{
  "arch": "convformer",
  "model": "image classifier",
  "dataset": "microscope photos of single blood and bone marrow cells",
  "train_examples": 97085,
  "image_size": 40,
  "crop_scale_min": 0.7,
  "horizontal_flip": true,
  "translate": 0.12,
  "color_jitter": 0.1,
  "cutout": 0.25,
  "targets": ["smear"],
  "num_classes": 2,
  "norm": "rmsnorm",
  "norm_position": "pre",
  "activation": "swiglu",
  "mlp_ratio": 3,
  "parallel_block": false,
  "inner_norm": false,
  "patch_size": [2, 2],
  "depths": [3, 6, 6],
  "widths": [80, 160, 320],
  "kernel_size": 5,
  "mixing": "cutmix",
  "label_smoothing": 0.05,
  "loss": "cross_entropy",
  "init": "trunc_normal_002",
  "residual_init": "none",
  "optimizer": "adamw",
  "lr": 0.00079,
  "beta1": 0.9,
  "beta2": 0.98,
  "eps": 1e-08,
  "grad_clip": 3.0,
  "steps": 11900,
  "batch_size": 64,
  "epochs": 7.8,
  "lr_schedule": "cosine",
  "final_lr_fraction": 0,
  "warmup_steps": 590,
  "weight_decay": 0.4
}
Rows from block 9, named by matrix and row number. Each number is 128 + 24 x the weight over its row's rms, rounded and kept within 0 to 255. All counts start at 0. After the name is the row's rms in percent of the matrix's.
# pw2: token mixer project (model.blocks.9.mixer.pw2.weight, 320x640), inputs 0-159
pw2.151 100 [181 176  71 135 113 184 134 146 152 127 136 112 123 144 154 129 121 127 144 118 144 122 128 149 128 129 121 153 129 110  67 131 126 119 136  89 148 113 127 114 116 118 141 124 131 125 157 137 153 185 130 123 111 126 126  92 113 114 135 221 129 118 148 120  99 128 141 124 154 142 145 101 142 155 129 165 127 137 136  65 160 151 110 122 151 116 116 125 123 115 183 122  69 102 119 161 141  50 138 160 135 122 148 129 129 117 140 130 130 104 142 105  82 100 139 100 129 129 121 111 161 124 104 146 123 138 125 126 118 120 151 110 107 137 121 115 145 125 127 135 112 148 128  95 111 112 181  82 133 155 156 131 129 139 128 135 118 135 103 121]
pw2.152 103 [201 189  73 130 129 193 136 105 119 122 136 119 141 112 106 124 103 132 159 126 125 125 111 110  89 127 159 175 123 146  97 126 123 138  94 153 108  87 116 154  86 132 135 113 132  84 117 100  93 159 157 183 101 153 122 104 132 117 114 168 129 137 121 118 160 120 119 126 125  99 105 123 128  92 141 112 127 120 107  76  94  86 140 142 140 107 147 129 144 112 199 127 106 117 127 112 133  88 141 125 122 140 106 127 127 102 148 125 138 161 149 132  79 120 131 134 127 111 120 112 132 120  92  99 136 146 114 124 123 143 136  93  82 140 128 128 128 125 123 161 120  81 126 145 150  77 180  76 130 115  94  78 119  81  81 139 109 168 139 123]
pw2.153 146 [131 121 130 133 145 146 125 111 130 111 165 122 120  93 100 129 128 132 157 123  66 129 125 108 105 155 148 134 130 170 145 132 135 147  99 161 100 100 125 149 107 131 143 134 127 105  72  99 110 131 164 155  88 163 121  83 169 134 104 132 129 114 126 121 140  86 116 137  68 107 113 164 129  85 110 110 124 122 123 136 130  96 178 129 130 111 183 121 153 151 150 129 123 139 109 126 144 134 133 114 120 132 137 143 133 137 134 124 106 168 135 122 138 117 101 144 127 127 100 124 112 144  96  94 140 150 109 124 116 179 108  84 133 117 135 170  86 132 139 165 167 112 131 121 176 125 143 143 127 115 126 105 113  97 108 128  93 163 178 123]
pw2.154 141 [114 100 146 133 147 111 120 104 131 120 162 120 128 105  88 133 122 119 149 130  70 134 120 110 103 145 148 119 129 174 154 131 133 144 109 167 100 105 120 145 109 133 142 136 133 108  73 109 103 111 176 168  87 172 117  85 166 131 103 111 114 111 129 123 146  86 109 142  73 106 113 174 132  93 110 116 136 125 112 147 126 101 168 131 142 110 181 126 155 141 132 127 140 141 106 114 138 154 131 104 132 125 124 142 128 139 116 127 106 165 129 126 144 122 109 142 127 122  91 107 112 139  98  87 142 150 103 128 116 180  83  96 148 114 130 163  88 126 137 162 163  92 126 128 181 137 120 143 126 121 110  89  98 102 109 131 102 163 169 130]
pw2.155 063 [ 73  94 123 107  90 122 155 176 132 168 114 117 141 181 113 119 125 125  99 119  94 132 129 144 134  95 157 107 110 127  68 118 115 128 171  97 173 115 121  80 149 134 119  92 133 152 101 221 179 142 123 139 156 124 120 148 132 120 136 125 140 115 134 158 126 123 125 109 104 141 159 151 116 162 149 114 134 114 159  86 123 163 151 133 163  74 129 120 115 111 134 134 116 102 140 155  99 116 133 138 114 132 126  82 127 180 179 110 118 102 124 137 133  88 139 124 117 113 136 119 170  85 102 188  93 135 126 129 130 143 125 166 168 107 138 131 104 134 130 112 143 130 128 135 135 144 140 120 131 130 149 144 163 177 137 141 145 143 153 163]
pw2.156 131 [ 53  64 197 118 126  44 129 131 117 127 122 137 122 146 113 123 125 123  80 131 137 126 131 163 194 114 110  67 123 117 136 125 128  82 203 124 138 135 135 109 190 130 128 134 132 193 130 161 139  88 106 123 182  98 132 190 142 123 137  67 130 119 121 142 127 133 130 125 132 136 137 137 125 136 122 148 129 124 128 151 134 197 121 129 133 152 115 128 130 140  70 133 153 121 149 130 122 160 125 115 134 124 125 133 126 162 116 125 129 118 122 135 172 126 130 134 142 127 142 140 141 153 133 140 138 130 153 126 138 118 131 179 171 115 114 128 132 136 134  89 131 140 123 128 121 170  66 165 129 135 130 131 135 189 190 124 151 127 130 144]
pw2.157 108 [127 142 103 127 116 123 121 153 117 142  96 155 130 159 167 123 124 130 104 127 201 126 121 134 135 109 110 133 136  99 133 125 139 121 136 100 155 157 144 114 139 119 106 120 134 136 187 165 135 119  98  88 154 113 132 156  79 137 141 141 126 158 129 129 148 170 132 123 197 141 133  89 126 168 143 119 139 121 141 129 115 130  78 132 120 142  71 131 100 108 112 123 146 117 150 125 106 128 121 152 127 127 115 107 134 109 131 128 148 100 124 138 115 146 165 113 119 129 160 137 127  93 161 158 114 109 146 131 135  74 148 150 115 137 138  82 172 132 126 105  85 138 125 128  80 121 116 107 118 117 145 149 153 138 139 126 157  94  68 141]
pw2.158 139 [ 79  76 177 120 124  76 144 120 114 131 143 112 137 107  94 125 120 126 136 129  85 130 134 106 106 142 148 105 120 160 169 134 123 147 101 165 104 111 122 137 113 137 129 125 124 105  83 137 102  81 141 138 129 132 124 146 155 124 136  54 133 116 120 134 172 105 116 142  79 105 111 144 123  90 129  84 130 126 145 164 121  93 173 127 119 114 154 127 146 145  98 127 162 136 123 114 124 198 122  98 130 125 117 142 128 133 132 134 126 162 134 143 155 147 101 158 117 126 123 136 114 147 128  98 140 132  96 127 122 150 102 125 149 113 139 170  82 123 132 126 165 114 141 144 171 149  89 162 117  93 127 110 136 111 108 133 129 144 180 131]
pw2.159 025 [133 174  99 131 141  89 168 136 109 160 137  96 124 125  95 130 136 117 131 118  99 112 152 112  66 168 120 159 119 119  92 116 155  97 101 136 147 117 159 122  64 107 132  84 135 105 108 157 154 156  83 114 141 101  90 129 168 128 118 117 108 164 139 152 156  92 136 107 103 125 146 168 135 134 130 121 117 137 130  93  94 118 162 116 118 153 143 145 136 167 138 145 116 116 126 101 101 136 111  97 115 122 124 123 134  61 121 151 202 128 156 127 124 138 110 162  98 160 141 134  87 126 115 164 115 107 118 127 149 146 222 125  97 174 158 139  97 137 119 111 159 145 152 118 157  76  88  84 125 122 118 136 155 129 105 133 121 147 177  73]
pw2.160 135 [191 175  65 134 131 197 117 127 152 125 133 127 122 147 130 122 138 128 138 129 142 126 130 140 132 115 120 141 140 109  89 123 134 129 138  84 156 147 121 111 127 131 125 117 124 134 145 107 150 178 159 150  99 158 125  84 122 125  98 209 118 123 127 133  69 137 162 108 147 139 151 148 133 168 110 171 122 141  89  94 145 154 110 124 140 124 126 130 125 114 176 129  88 129 103 145 142  49 140 149 128 128 143 111 120 134 118 127 128  82 121 108 104 107 136 109 135 135  86 113 133 106 135 148 124 127 135 130 116 123 133 109 109 132 113 108 148 129 113 142 113 123 127  90 116  94 190  89 132 172 119 130  95 131 125 125 105 130 105 122]
pw2.161 051 [105 109 164 114 147 114 119 115  96 104 151 155 127  85  92 147 138 137 155 137  91 119 186  85 137 164 121 126 118 159 141 128 108 121 103 156  78 159 123 163 130 138 140 151 140 117  92  61  88  97 140 139 106 131 146 104 163 136 131  55 170 111 103 119 128 107 104 163 114 116 101 145 117 106 115 150 125 132 123 108 160 113 167 117 123 160 147 129 161 170  86 125 115 155 132 143 134 161 120  77 139 151 134 149 125 109 123 138 141 159 112 155 130 141  84 173 145 137 132 123  77 136 172  96 120 131 137 106 120 138 134 109 115 133 115 163  93 129 127 150 166 135 136 137 159 106  87 139 122 121 113 121 117 119 126 132  98 146 162 123]
pw2.162 109 [105 105 117 121 133 129 134 126 131 107 167  96 120  99  67 127 128 119 127 126  71 126 157 143 137 136 119 105 129 162 110 129 125 116 147 119 116 124 109 135 131 127 137 130 121 130  71 100 122 130 176 177 111 158 128 110 182 113 108 116 153  77 129 118  93 104 144 130  64 119 135 182 123 120 114 156 115 128 109 103 170 148 185 124 140 128 170 120 175 154 176 132  95 128 129 140 151 131 160  83 121 133 139 138 129 161 128 129  98 120 139 118 124 109  70 165 156 125  91 116 157 157 122 118 149 131 124 116 117 160 133 107 143 106 138 182  72 131 122 124 178 105 129 101 182 122 160 119 126 160 120  98 101 148 125 130 119 148 180 115]
pw2.163 088 [ 97  90 165 141 131  96 117 117 137 134 132 153 129 134  85 126 120 129 132 118  80 138  95 120 135 129 142  90 134 163 165 129 136 129 130 159 130 102 125 131 149 132 112 125 145 146  88 132 117  91 155 188 108 168 130 111 156 135 119  85  89 115 137 132 154  96 129 131  88 101 114 179 138  87 127  99 137 122 124 169 125 128 155 135 140  92 193 121 132 123  98 128 150 131  93 125 116 188 118 119 128 129 125 128 130 153 120 124  96 163 136 115 158 115 119 129 123 135  95 125 105 144  97  87 132 134 108 132 125 174  38  98 161 109 123 138 107 139 124 150 145  74 129 129 163 155  92 147 123 143 123 102 108 146 148 130 118 161 157 132]
pw2.164 092 [ 47  80 160 112 123  74 138 167 124 132 130  99 130 159 132 124 134 118  87 132 133 127 142 161 176 115 116  71 127 102 119 138 124 114 192  79 167 129 120  97 166 132 130 128 139 183 149 169 160 119 107 105 181 102 122 168 128 126 126 101 145 103 120 154  95 140 146 123 138 148 163 132 117 171 109 171 141 123 118 129 145 178 111 119 159 126 100 128 116 123  93 130 146 120 156 140 121 133 137 118 139 124 131 108 135 157 109 128 119  89 121 143 169 112 138 115 138 113 111 121 171 113 133 170 115 125 138 125 139 107 131 181 162 121 128 123 135 129 139  75 120 143 130 131 103 153 109 157 129 157 124 146 133 191 178 113 142 115 111 151]
pw2.165 099 [195 178  71 119 125 192 138 135 118 115 122 114 133 118 180 130 131 132 160 130 180 127 125 116  94 146 123 190 129 120 112 126 118 147  90 115 121 127 136 153  92 130 142 128 131  95 179 112 117 177 124 117  97 125 131  91  92 132 127 190 140 152 126 117 144 152 120 137 183 136 120  63 121 131 135 142 124 131 133  90 101  99  89 124 134 144  84 127 115 118 170 128 102 136 135 118 136  64 126 150 133 123 129 126 128  92 130 138 161 117 131 135  85 147 150 109 115 130 150 127 131 103 129 136 104 137 130 142 113  97 188  99  83 152 130  89 175 128 138 159  91 157 130 132  91  94 170  96 120 107 133 124 136  94  95 119 111 120  82 134]
pw2.166 071 [155 150 103 134 151 166 145 118 111  99 164  95 119  80 133 137 151 119 158 126 130 134 188 111  99 173 111 148 154 145 127 117 134 110  98 135 103 146 127 178  82 129 167 146 126  85 130 102  92 144 141 105 146 119 134 141 141 150  78 151 171 119 109 102 104 122 107 138 122 125  98 134 111 133 102 120 130 108  92 118 150  91 149 129 118 179 110 121 170 171 168 140 111 135 172 102 174  84 155 102 116 124 121 166 119 129 113 131 118 129 124 139 129 142 105 144 157 106 118 112 120 128 160 128 154 132 164 116 142 121 245 128 125 122 124 164 101 121 146 112 148 153 133 110 143 106 169 131 128 131 103 109 119  90  85 127 132 109 132 119]
pw2.167 098 [151 170  95 128 119 160 137 143 121 132 112 127 124 140 166 134 140 133 124 129 185 130 138 152 148 119 100 149 127  90  95 126 117 110 141  86 140 160 130 120 143 137 131 135 126 153 179 141 148 159  87  87 164  83 133 159 100 127 141 163 138 131 128 127 102 158 137 121 180 149 140  84 125 160 120 157 130 133 123  95 132 148  94 116 122 156  67 136 124 133 136 133 106 126 157 130 134  77 135 143 129 131 141 130 135 117 129 136 145  91 121 130 116 133 141 113 134 130 157 138 151 118 158 162 119 110 164 128 140  81 207 167  96 154 120 111 162 131 130  97 104 162 126 118  81 123 154 101 134 140 134 155 149 155 137 117 146  94  89 126]
pw2.168 124 [128 129  86 122 107 129 138 158 134 125 112 117 122 157 152 123 128 120  99 120 165 124 152 160 172  97 108 115 130  92  82 125 125 109 177  75 168 157 129 103 161 132 114 106 123 162 161 157 158 150 120 102 166 113 126 142 110 119 135 153 144 120 133 135  91 166 157  97 159 140 152 117 120 176 130 157 125 131 126  87 150 170 102 125 151 132  80 123 113 117 149 128  93 109 138 151 128  79 154 143 127 129 137 117 128 151 133 117 128  86 140 130 116 107 132 108 156 133 130 123 165 124 147 171 123 108 147 118 138  95 152 152 125 125 133 108 145 128 118 100 110 132 127 110  98 115 164  93 136 166 141 149 142 181 153 131 148  94  92 127]
pw2.169 084 [ 98  86 162 129 133  97 141 114 136 133 140 142 128 128  78 122 119 128 130 125  67 128 105 118 134 129 152  87 112 155 143 137 132 143 116 154 136  86 137 124 139 129 134 122 127 132  67 123 128 107 156 178  99 161 117 100 174 109 133  94 107 110 140 143 131  88 142 127  71 120 129 188 136 107 126 112 119 128 135 158 141 133 159 125 156  84 200 131 136 122 108 130 133 118  87 131 130 180 139 115 132 127 135 137 133 152 130 128 108 158 140 113 135 108 107 141 128 134  96 123 139 159  81 101 137 143  93 132 125 191  54 102 163 120 137 158  91 139 125 146 162 103 125 121 175 157  94 151 133 137 127 105 118 139 134 139 118 166 191 125]
pw2.170 089 [128 134  83 126 128 136 128 146 123 114 129 103 125 151 141 141 135 121  98 129 167 118 162 141 161 110 112 124 127 103  82 130 122  98 159  82 162 164 126 116 140 139 134 123 134 152 164 153 146 144 120 110 171 114 135 138 109 132 117 145 160 127 121 131  84 166 157 120 150 143 155 124 118 184 114 168 122 111 106  93 146 154 112 126 141 140  79 129 131 140 159 127  99 118 153 135 132  78 153 125 127 140 135 126 125 152 115 122 134  73 122 135 112 128 126 129 148 144 141 117 173 115 160 181 117 121 157 126 144  82 192 176 111 132 125 117 140 145 130  85 119 125 125 107 107 111 148  84 138 166 131 136 130 152 134 122 157 101  93 132]
pw2.171 097 [ 56  57 165 117 115  48 127 136 121 129 136 104 123 128  82 126 137 124  94 126  89 120 159 149 163 119 116  73 121 137 113 132 123 110 178 120 141 144 116 124 156 136 119 121 119 159  84 167 146  87 134 128 174 119 125 170 159 126 118  62 161 102 123 133 116 122 141 122  88 135 138 157 128 136 122 142 121 125 133 117 141 164 171 124 136 128 129 135 146 167  99 129 135 111 163 140 124 175 145  87 125 131 120 134 132 157 129 132 104 106 129 145 161 125  86 158 148 127 119 145 165 153 149 148 137 118 135 121 136 127 137 177 177 100 141 174  71 126 122  68 171 116 134 132 164 154  94 159 123 150 120 127 141 177 156 124 164 112 171 138]
pw2.172 101 [131 127 145 140 153 147 124 103 157 108 158 143 118 107  75 127 136 128 151 129  85 128 129 130 117 131 135 112 133 164 129 122 135 135 121 159 114 120 117 138 130 137 135 147 133 122  88  89 123 131 185 185  85 179 129  71 178 124  83 139 119  99 119 123 104  92 129 124  92 117 125 195 135  98  94 144 125 126  87 146 145 121 155 131 143 123 190 129 158 129 149 131 126 131 103 124 152 122 138 113 131 131 132 132 119 178 111 126  90 152 122  93 152 101 114 121 151 119  63 104 123 138  99  92 130 151 115 132 133 182  86  98 145 123 111 149  97 133 130 159 156  83 128 103 164 124 137 139 137 154  98  91  85 111 126 117  92 160 165 110]
pw2.173 060 [154 132 157 140 168 148 143  90 177 118 143 153 136 137  72 116 118 142 151 119  94 134  99 135 118 104 159 123 120 143 131 122 114 165 115 161 107  97 121 112 113 139 140 137 121 113  88  83 137 131 162 203  84 156 117  84 168 105 123 152 114  98 121 155 130 101 129  96  99 104 151 183 139  95 123 141 131 142 108 139 109 109 149 129 157 104 198 122 136 104 114 127 148 122  80 141 138 124 121 128 136 131 153 133 101 133 120 128 132 146 134  86 138  96 129 123 105 122  85 122 122 146  75 103 124 156 104 145 114 184  67  84 113 134 116 130 111 134 122 161 130  87 131 131 149 131 118 136 146 119  99  95  98 110 116 143  91 170 158 110]
pw2.174 134 [162 165 102 127 117 155 134 148 128 156  99 141 143 179 173 125 126 132 124 129 168 125  94 106  88 108 143 166 118  87 131 125 126 149  82  96 156 129 138  91  95 133 115 118 132  96 171 173 161 149  91  88 134 110 125 127  85 131 147 161 101 166 133 152 147 152 138 107 183 122 151  87 131 169 153 105 129 132 143 133  89  98  80 130 123 113 101 126  94  92 134 127 131 133 121 131  92 110 103 174 130 131 124  87 117  87 143 134 174  89 129 127 107 134 176  92  99 123 157 139 125  73 129 171  94 126 114 125 126  99 131 129 111 143 136  82 175 118 125 134  80 136 131 136  83 114 140  94 126  97 138 155 151  97  98 120 135 108  89 134]
pw2.175 111 [174 166 101 130 112 162 148 146 139 163 102 146 137 193 159 128 120 136 130 132 144 136  83 106  82 108 162 167 116 101 119 121 130 161  78 101 165 128 146  76  89 127 114 107 126  85 156 176 180 148  86  97 123 102 119 124  93 114 160 153  93 165 135 160 152 130 137 107 151 115 161 100 139 158 158  98 132 142 164 108  97  97  97 124 126  92 113 133  95 100 139 132 117 115 116 146  85 111  95 164 123 127 129  89 134  77 155 127 181  99 139 128  92 127 164  92  93 118 166 143 143  73 114 177  87 123 103 127 115 112 130 110  96 142 145  97 156 125 113 141  97 138 135 148 104 107 138  98 140  90 150 152 153  84  96 134 133 129 107 137]
pw2.176 088 [148 145  99 120 115 147 138 142 111 135 113 117 122 145 163 137 133 131 106 115 184 132 139 138 143 108 103 149 126  96 109 125 112 104 134 102 138 154 129 124 126 133 124 135 130 133 181 152 132 132  78  85 174  70 137 176  88 135 146 132 145 146 124 124 135 170 142 127 182 144 124  71 122 154 134 138 121 130 151 112 120 133  92 130 106 163  64 137 120 139 126 136 124 114 162 134 118 104 127 136 128 123 120 130 132 101 137 130 162  90 130 142 114 150 141 126 129 133 180 138 145 104 157 162 124 110 151 135 127  79 200 174 100 148 122 107 160 126 121  95  97 168 131 138  90 119 138  98 134 121 135 149 157 137 137 120 167  86  74 127]
pw2.177 026 [164 195 124 149 113 121 150 131 125 164 135 104 123 117 110 136 119 163 149  89 112 116  96 141 112 130 111 139 135 145 130 117 108 126 127 122 127  58 137 113 106 130 122 109 125  80 101 126 149 159  84 122 164  94 112 159 155 115 118 140 118 180 122 126 172  82 123 111  98 121 156 183 158 108 122 138 136 133 109 111 130 124 130 126 106 166 150 128 128 147 169 139  80 128 157 107  97  84 133 108 137 138 119 127 138  61 129 139 209 145 156 121 118 149  98 129 106 112 129 149 114 114 104 112 132 132 153 140  97 165 215 144 106 142 132 172 117 119 121 129 146 183 121 116 194 118 124  96 118 139 123 152 140 114 102 118 109 160 170 137]
pw2.178 061 [154 161  56 120 111 143 155 142  73 115 102 118 107 130 142 126 103 109 105 126 196 127 155 115 127 129 106 146 126 124 137 125 131 109 138 117 123 165 120 144 127 120 114 114 141 113 178 170 107 137 144  94 146 145 135 134  98 149 115 134 165 139 118 125 142 174 108 125 170 115  99  97 116 143 128 106 131 105 124 101 103 117  97 143 125 126  67 138 121 147 178 126 118 127 155  95 134 120 154 120 122 120 101 130 139 135 136 138 123 116 142 161  87 156 135 151 138 134 169 119 122 114 169 147 146 120 155 133 132  85 176 151 123 133 146 105 130 118 118  97 108 122 150 145 110 100 166  79 108 112 129 112 131 147 112 130 155 109  88 163]
pw2.179 087 [167 177  79 138 132 149 118 138 119 130  88 163 135 151 155 120 121 126 104 128 205 133 117 131 137 112 107 133 125 100 140 126 140 123 126 119 132 159 150 127 136 133 114 121 132 131 190 154 119 143 115 108 146 122 128 136  93 145 134 150 121 166 125 118 148 174 112 119 202 129 103  82 125 158 129 118 144 118 115 130  86 125  81 137 118 142  79 132 120 123 146 126 156 128 144 107 120 119 125 151 132 131 110 114 125 102 123 140 152 108 132 145  95 156 162 115 126 139 150 127 111  95 164 141 131 113 144 136 129  71 141 158  97 139 122  80 162 126 125 126  82 120 130 143  80 115 146  87 126 123 128 130 125 125 142 129 147  99  68 140]
pw2.180 091 [ 63  79 157 128  98  67 159 173 123 160 105 164 142 146 152 139 133 114 113 126 123 114 112 122 161 137 148  83 116 136 161 127 135 129 169 110 143 125 138 127 176 129 112 108 141 174 119 189 154  95 103  87 134 117 125 140 102 132 171  89 121 163 139 130 167 150 117 137 124 136 137 112 125 140 159 100 132 123 160 174  89 163 125 127 137 113 126 114  98 109  89 127 164 150 129 135  87 182 111 138 121 112 114  85 125 155 141 123 115 103 130 128 152 136 153 122 112 130 173 134 131  73 125 174  91 104 118 128 121 119 108 154 158 118 122 117 138 141 138 133 123 145 129 165 118 158  90 142 119 112 141 160 180 174 166 142 133 123 122 158]
pw2.181 134 [ 97  96 144 137 142 117 126 110 127 107 173 103 113  77  84 120 127 123 138 129  79 135 165 145 142 152 117  99 134 175 124 130 127 119 155 156  99 119 120 165 143 129 146 137 125 143  68  84 102 121 169 168 110 156 132 116 170 127 108 107 148  96 133 112 103  99 120 147  66 119 113 169 129  95 107 137 119 117 111 126 156 139 182 128 136 139 165 126 167 167 143 132 120 131 130 128 163 134 151  85 127 122 135 157 133 161 124 128  87 159 132 124 141 119  80 166 159 121  99 111 130 178 112  91 155 137 133 125 127 167 125 109 148 112 125 179  78 129 134 136 183 115 125 121 178 135 136 148 131 151 119  95 106 149 139 132 113 151 182 118]
pw2.182 111 [220 184  55 132 133 216 133 106 143 126 138 108 119 130 146 134 128 132 172 119 130 132 130 119  86 130 152 188 129 128  96 134 123 147  91 124 121 142 127 130  89 119 120 123 121  81 132  96 119 164 167 141  78 171 126  67 123 131  99 219 118 132 135 104 116 130 128 115 130 124 124 131 131 131 116 133 129 133 110  78 140  83 129 135 128 115 134 126 125 122 197 125  86 123  97 147 145  59 143 145 120 132 140 128 133 120 149 126 122 135 136  98  79 109 122 114 136 141  95 114 125 117 129 115 136 132 100 125 121 133 132  70  90 134 130 124 133 127 119 169 122 127 126 108 135 103 183  81 120 126 125 118 120 100  84 136 100 124 118 114]
pw2.183 104 [204 207  84 142 134 196 112 102 125 102 140 118 111 115 136 121 115 113 165 129 150 125 117 136 109 140 111 179 148 130 129 125 138 124 111 134 100 103 136 144 113 137 139 130 139 117 150  66  82 177 162 168  81 172 136  82 125 132 108 228  99 137 124 105 123 126 122 137 157 122  98 124 149 119 113 151 115 130  97 115 150 115 102 127 132 133 134 128 124 113 167 135  92 132 101 117 167  57 145 150 140 124 140 145 122  92 105 131 140 147 133 112  91 127 147 109 145 137 115 104  92 139 105  87 147 157 128 123 114 141 106  76  83 145 119 111 155 132 129 174 110 131 130 105 112  97 175  95 131 140 127 106  95 109 116 134  99 152 102 115]
pw2.184 107 [ 97  93 160 148 146  71  96 116 160 121 118 167 127 147  82 120 135 126  93 133 109 134 119 161 188  93 120  71 135 122 133 125 136  95 194 126 138 133 121 110 188 123  99 132 123 191 108 129 140  98 144 172 141 137 145 137 151 131 116  89 107 110 132 134  99 128 154 104 114 123 137 170 141 128 114 154 129 126  91 154 155 188 125 133 142 112 155 134 131 117  88 132 140 123 100 127 130 166 144 126 132 120 128 131 113 181 118 124  94 128 113 101 158 113 124 128 151 138  93 130 124 150 123 118 134 111 129 135 135 160  62 151 152 124 124 115 122 136 110 124 129  87 125 117 137 154  90 138 135 176  98 114 106 177 185 120 131 134 135 121]
pw2.185 106 [ 63  63 172 133 142  69 122 140 128 128 135 133 122 146  77 124 132 128  90 128  92 134 131 161 180 113 112  65 132 133 142 127 139 106 175 118 139 144 117 102 179 125 118 143 129 180  96 148 152  78 133 149 159 123 125 161 158 126 127  65 126 104 130 145 100 108 144 119 100 133 141 182 127 141 115 133 133 124 119 166 149 183 154 125 134 119 149 127 138 142  88 123 142 126 112 142 118 184 130 104 136 122 130 119 129 180 120 125 100 120 125 120 163 114 106 143 138 135 105 122 130 153 137 144 127 118 134 133 128 158  89 160 176 113 114 158  92 141 128  90 152 109 119 115 153 165  77 158 133 162 115 132 124 180 174 124 142 130 157 139]
pw2.186 071 [188 193  82 125 113 188 159 133 157 157 132 111 146 157 154 122 110 123 127 112 141 136  70 121  91 105 157 156 115 119 121 117 130 140  82 101 162  88 128  98  84 132 133 109 140  88 155 164 162 170 148 148 121 137 113 121 111 119 115 233  88 142 128 135 132 117 146  99 162 129 172 123 137 150 122 107 146 132 130 125  81 105 100 132 146  87 132 136 114  90 174 137 118 106 140 125 118  72 107 168 130 123 124  98 129 121 144 124 138 119 137 114 126 116 167  96 110 122 106  96 165 108  78 147 126 149 105 141 120 137 126 133 115 118 142  94 169 129 131 134 101 119 128 129 104 129 169 106 140 115 125 121 131  86  96 137 126 160 105 134]
pw2.187 114 [134 156 133 128 116 133 133 148 139 133 101 152 126 163 180 126 139 133 122 130 181 122 104 131 141 125 126 137 125  86 125 129 140 120 137  95 159 131 140 109 131 127 126 114 134 144 185 162 156 127  71  84 151  85 127 148  81 117 163 139 114 150 127 128 123 156 137 126 195 160 142  88 132 165 140 134 133 139 148 130 116 154  67 116 134 147  87 126  97 105  95 134 134 129 133 142 111 123 104 161 136 131 133 111 129 109 130 127 160  93 133 124 123 132 171  97 113 124 164 138 143 105 137 166  97 117 146 129 134  92 132 154 115 142 130  77 185 129 138 112  82 156 124 138  71 134 103 123 124 118 140 163 155 142 147 124 139 104  68 139]
pw2.188 071 [116 117 171 142 119 110 113 108 144 142 126 167 128 104 116 121 124 127 158 129  88 135  89 126 122 156 134 117 133 159 163 123 131 124 124 169  96  95 131 150 132 134 132 138 137 135 107  97 114 118 136 167  80 149 126 107 135 108 129 120  96 132 139 133 167  82 110 157 100 115 116 162 146  78 150 106 118 135 152 164 128 137 136 122 113 121 196 124 107 104  93 123 145 129  91 129 123 160 110 133 135 128 141 141 119 137 139 130 106 166 112 126 145 137 143 123 138 120  95 135  83 157 100  79 132 151 121 132 113 184  56  75 161 115 129 133 133 141 130 173 131 126 128 114 133 151 113 176 125 113 129 114 122 104 133 140  82 177 153 131]
pw2.189 108 [ 94  97 157 123 159 114 115 107 106  93 154 132 114  80  92 140 138 130 148 125  89 122 166 116 139 171 115 112 122 167 156 133 124 134 130 173  88 140 116 177 140 128 149 146 136 146  87  79  78  97 147 144 101 147 131 109 165 143 122  70 146 111 117 101 136 111 101 166  90 119  79 154 127  78 109 128 119 115 115 140 146 122 168 132 127 153 149 120 164 169 108 132 144 152 119 113 152 182 129  82 130 128 128 159 134 132 114 131 103 176 124 131 139 135  84 171 135 131 122 126  92 166 155  72 151 139 127 122 117 148 115 115 132 122 124 168  89 138 136 149 174 119 127 128 156 129  95 162 121 125 124 110 118 132 137 127  97 134 168 127]
pw2.190 071 [157 170  63 117  90 157 155 144  97 109 115 123 137 138 117 121  82 116 107 122 148 131 132 101 113 117 159 143 117 143 133 129 139 130 122 129 131 110 133 145 118 122 112  91 144 113 137 170  97 167 155 155 121 176 118 107 118 139 136 154 151 151 141 118 197 143 104 119 155 115  97 102 131 123 143  59 126 113 151  94  84 103 122 153 137  83 112 130 134 120 175 126 122 111 139  95 122 108 145 129 132 119  98 120 135 125 161 133 113 130 152 153 105 132 147 149 116 129 157 110 146  99 118 124 134 149 124 133 124 113 127 129 109 115 140 109 140 130 120 142 114 106 132 135 116 104 185  74 124 102 137  99 123 128 108 142 139 138 109 168]
pw2.191 128 [ 55  73 181 128 108  50 144 137 121 138 116 160 135 149 119 127 132 137  74 123 121 130 129 161 193 117 128  74 127 121 149 127 135  94 192 135 143 132 136 113 194 118 116 132 138 192 117 166 146  96 110 123 174 112 124 185 131 129 161  64 121 131 129 138 151 132 128 123 121 131 129 137 128 140 139 116 133 119 146 156 120 193 129 124 135 132 131 125 120 128  74 131 152 117 139 135 112 189 124 113 133 128 120 121 127 160 124 122 114 117 138 116 167 124 136 138 132 135 154 139 138 140 133 142 131 119 153 127 145 128 106 174 170 111 121 131 121 130 128  95 139 134 131 137 127 163  76 168 124 132 136 132 146 196 188 140 153 129 137 145]
pw2.192 093 [ 64  73 159 129  98  79 137 161 139 160 116 131 138 165 120 132 131 141 109 130 110 123 119 167 191 109 141  82 120 114 108 128 124 109 195  98 168 128 139  93 195 123 114 120 136 194 103 172 169 103  96 113 151 111 119 156 129 104 167  94 110 116 137 138 105 124 168 117 110 133 170 144 128 151 143 136 128 137 159 123 157 190 126 112 148 101 146 116 100 121  96 124 126 106 112 180 110 158 124 124 128 130 136 106 129 158 138 125 124  98 137 121 141 113 128 133 129 132 141 133 173 134 113 164 106 113 117 124 130 142  86 135 162 119 137 127 114 128 126 113 133 137 135 115 137 156 100 139 122 143 159 162 155 203 189 139 134 127 144 128]
pw2.193 089 [162 170  84 117 120 192 143 135 121 109 144  89 133 119 155 134 133 139 164 139 151 123 144 118  89 145 121 178 130 125  84 124 113 130  86 110 116 114 130 138  66 129 160 126 137  84 144 118 138 168 119  91 112 122 136 104 106 121 135 191 157 118 121 121 120 124 120 153 150 159 134  85 124 132 128 143 116 139 136  73 134 101 125 117 128 159 100 134 151 140 164 130 107 128 163 135 145  58 132 128 135 128 150 148 136  83 133 129 150 119 130 134  94 142 129 131 117 113 150 119 159 128 135 154 134 147 139 137 108 105 206 121  87 144 125 131 144 134 148 128 128 188 121 118 115 110 170  96 128 119 142 138 133  96  84 123 119 122 118 135]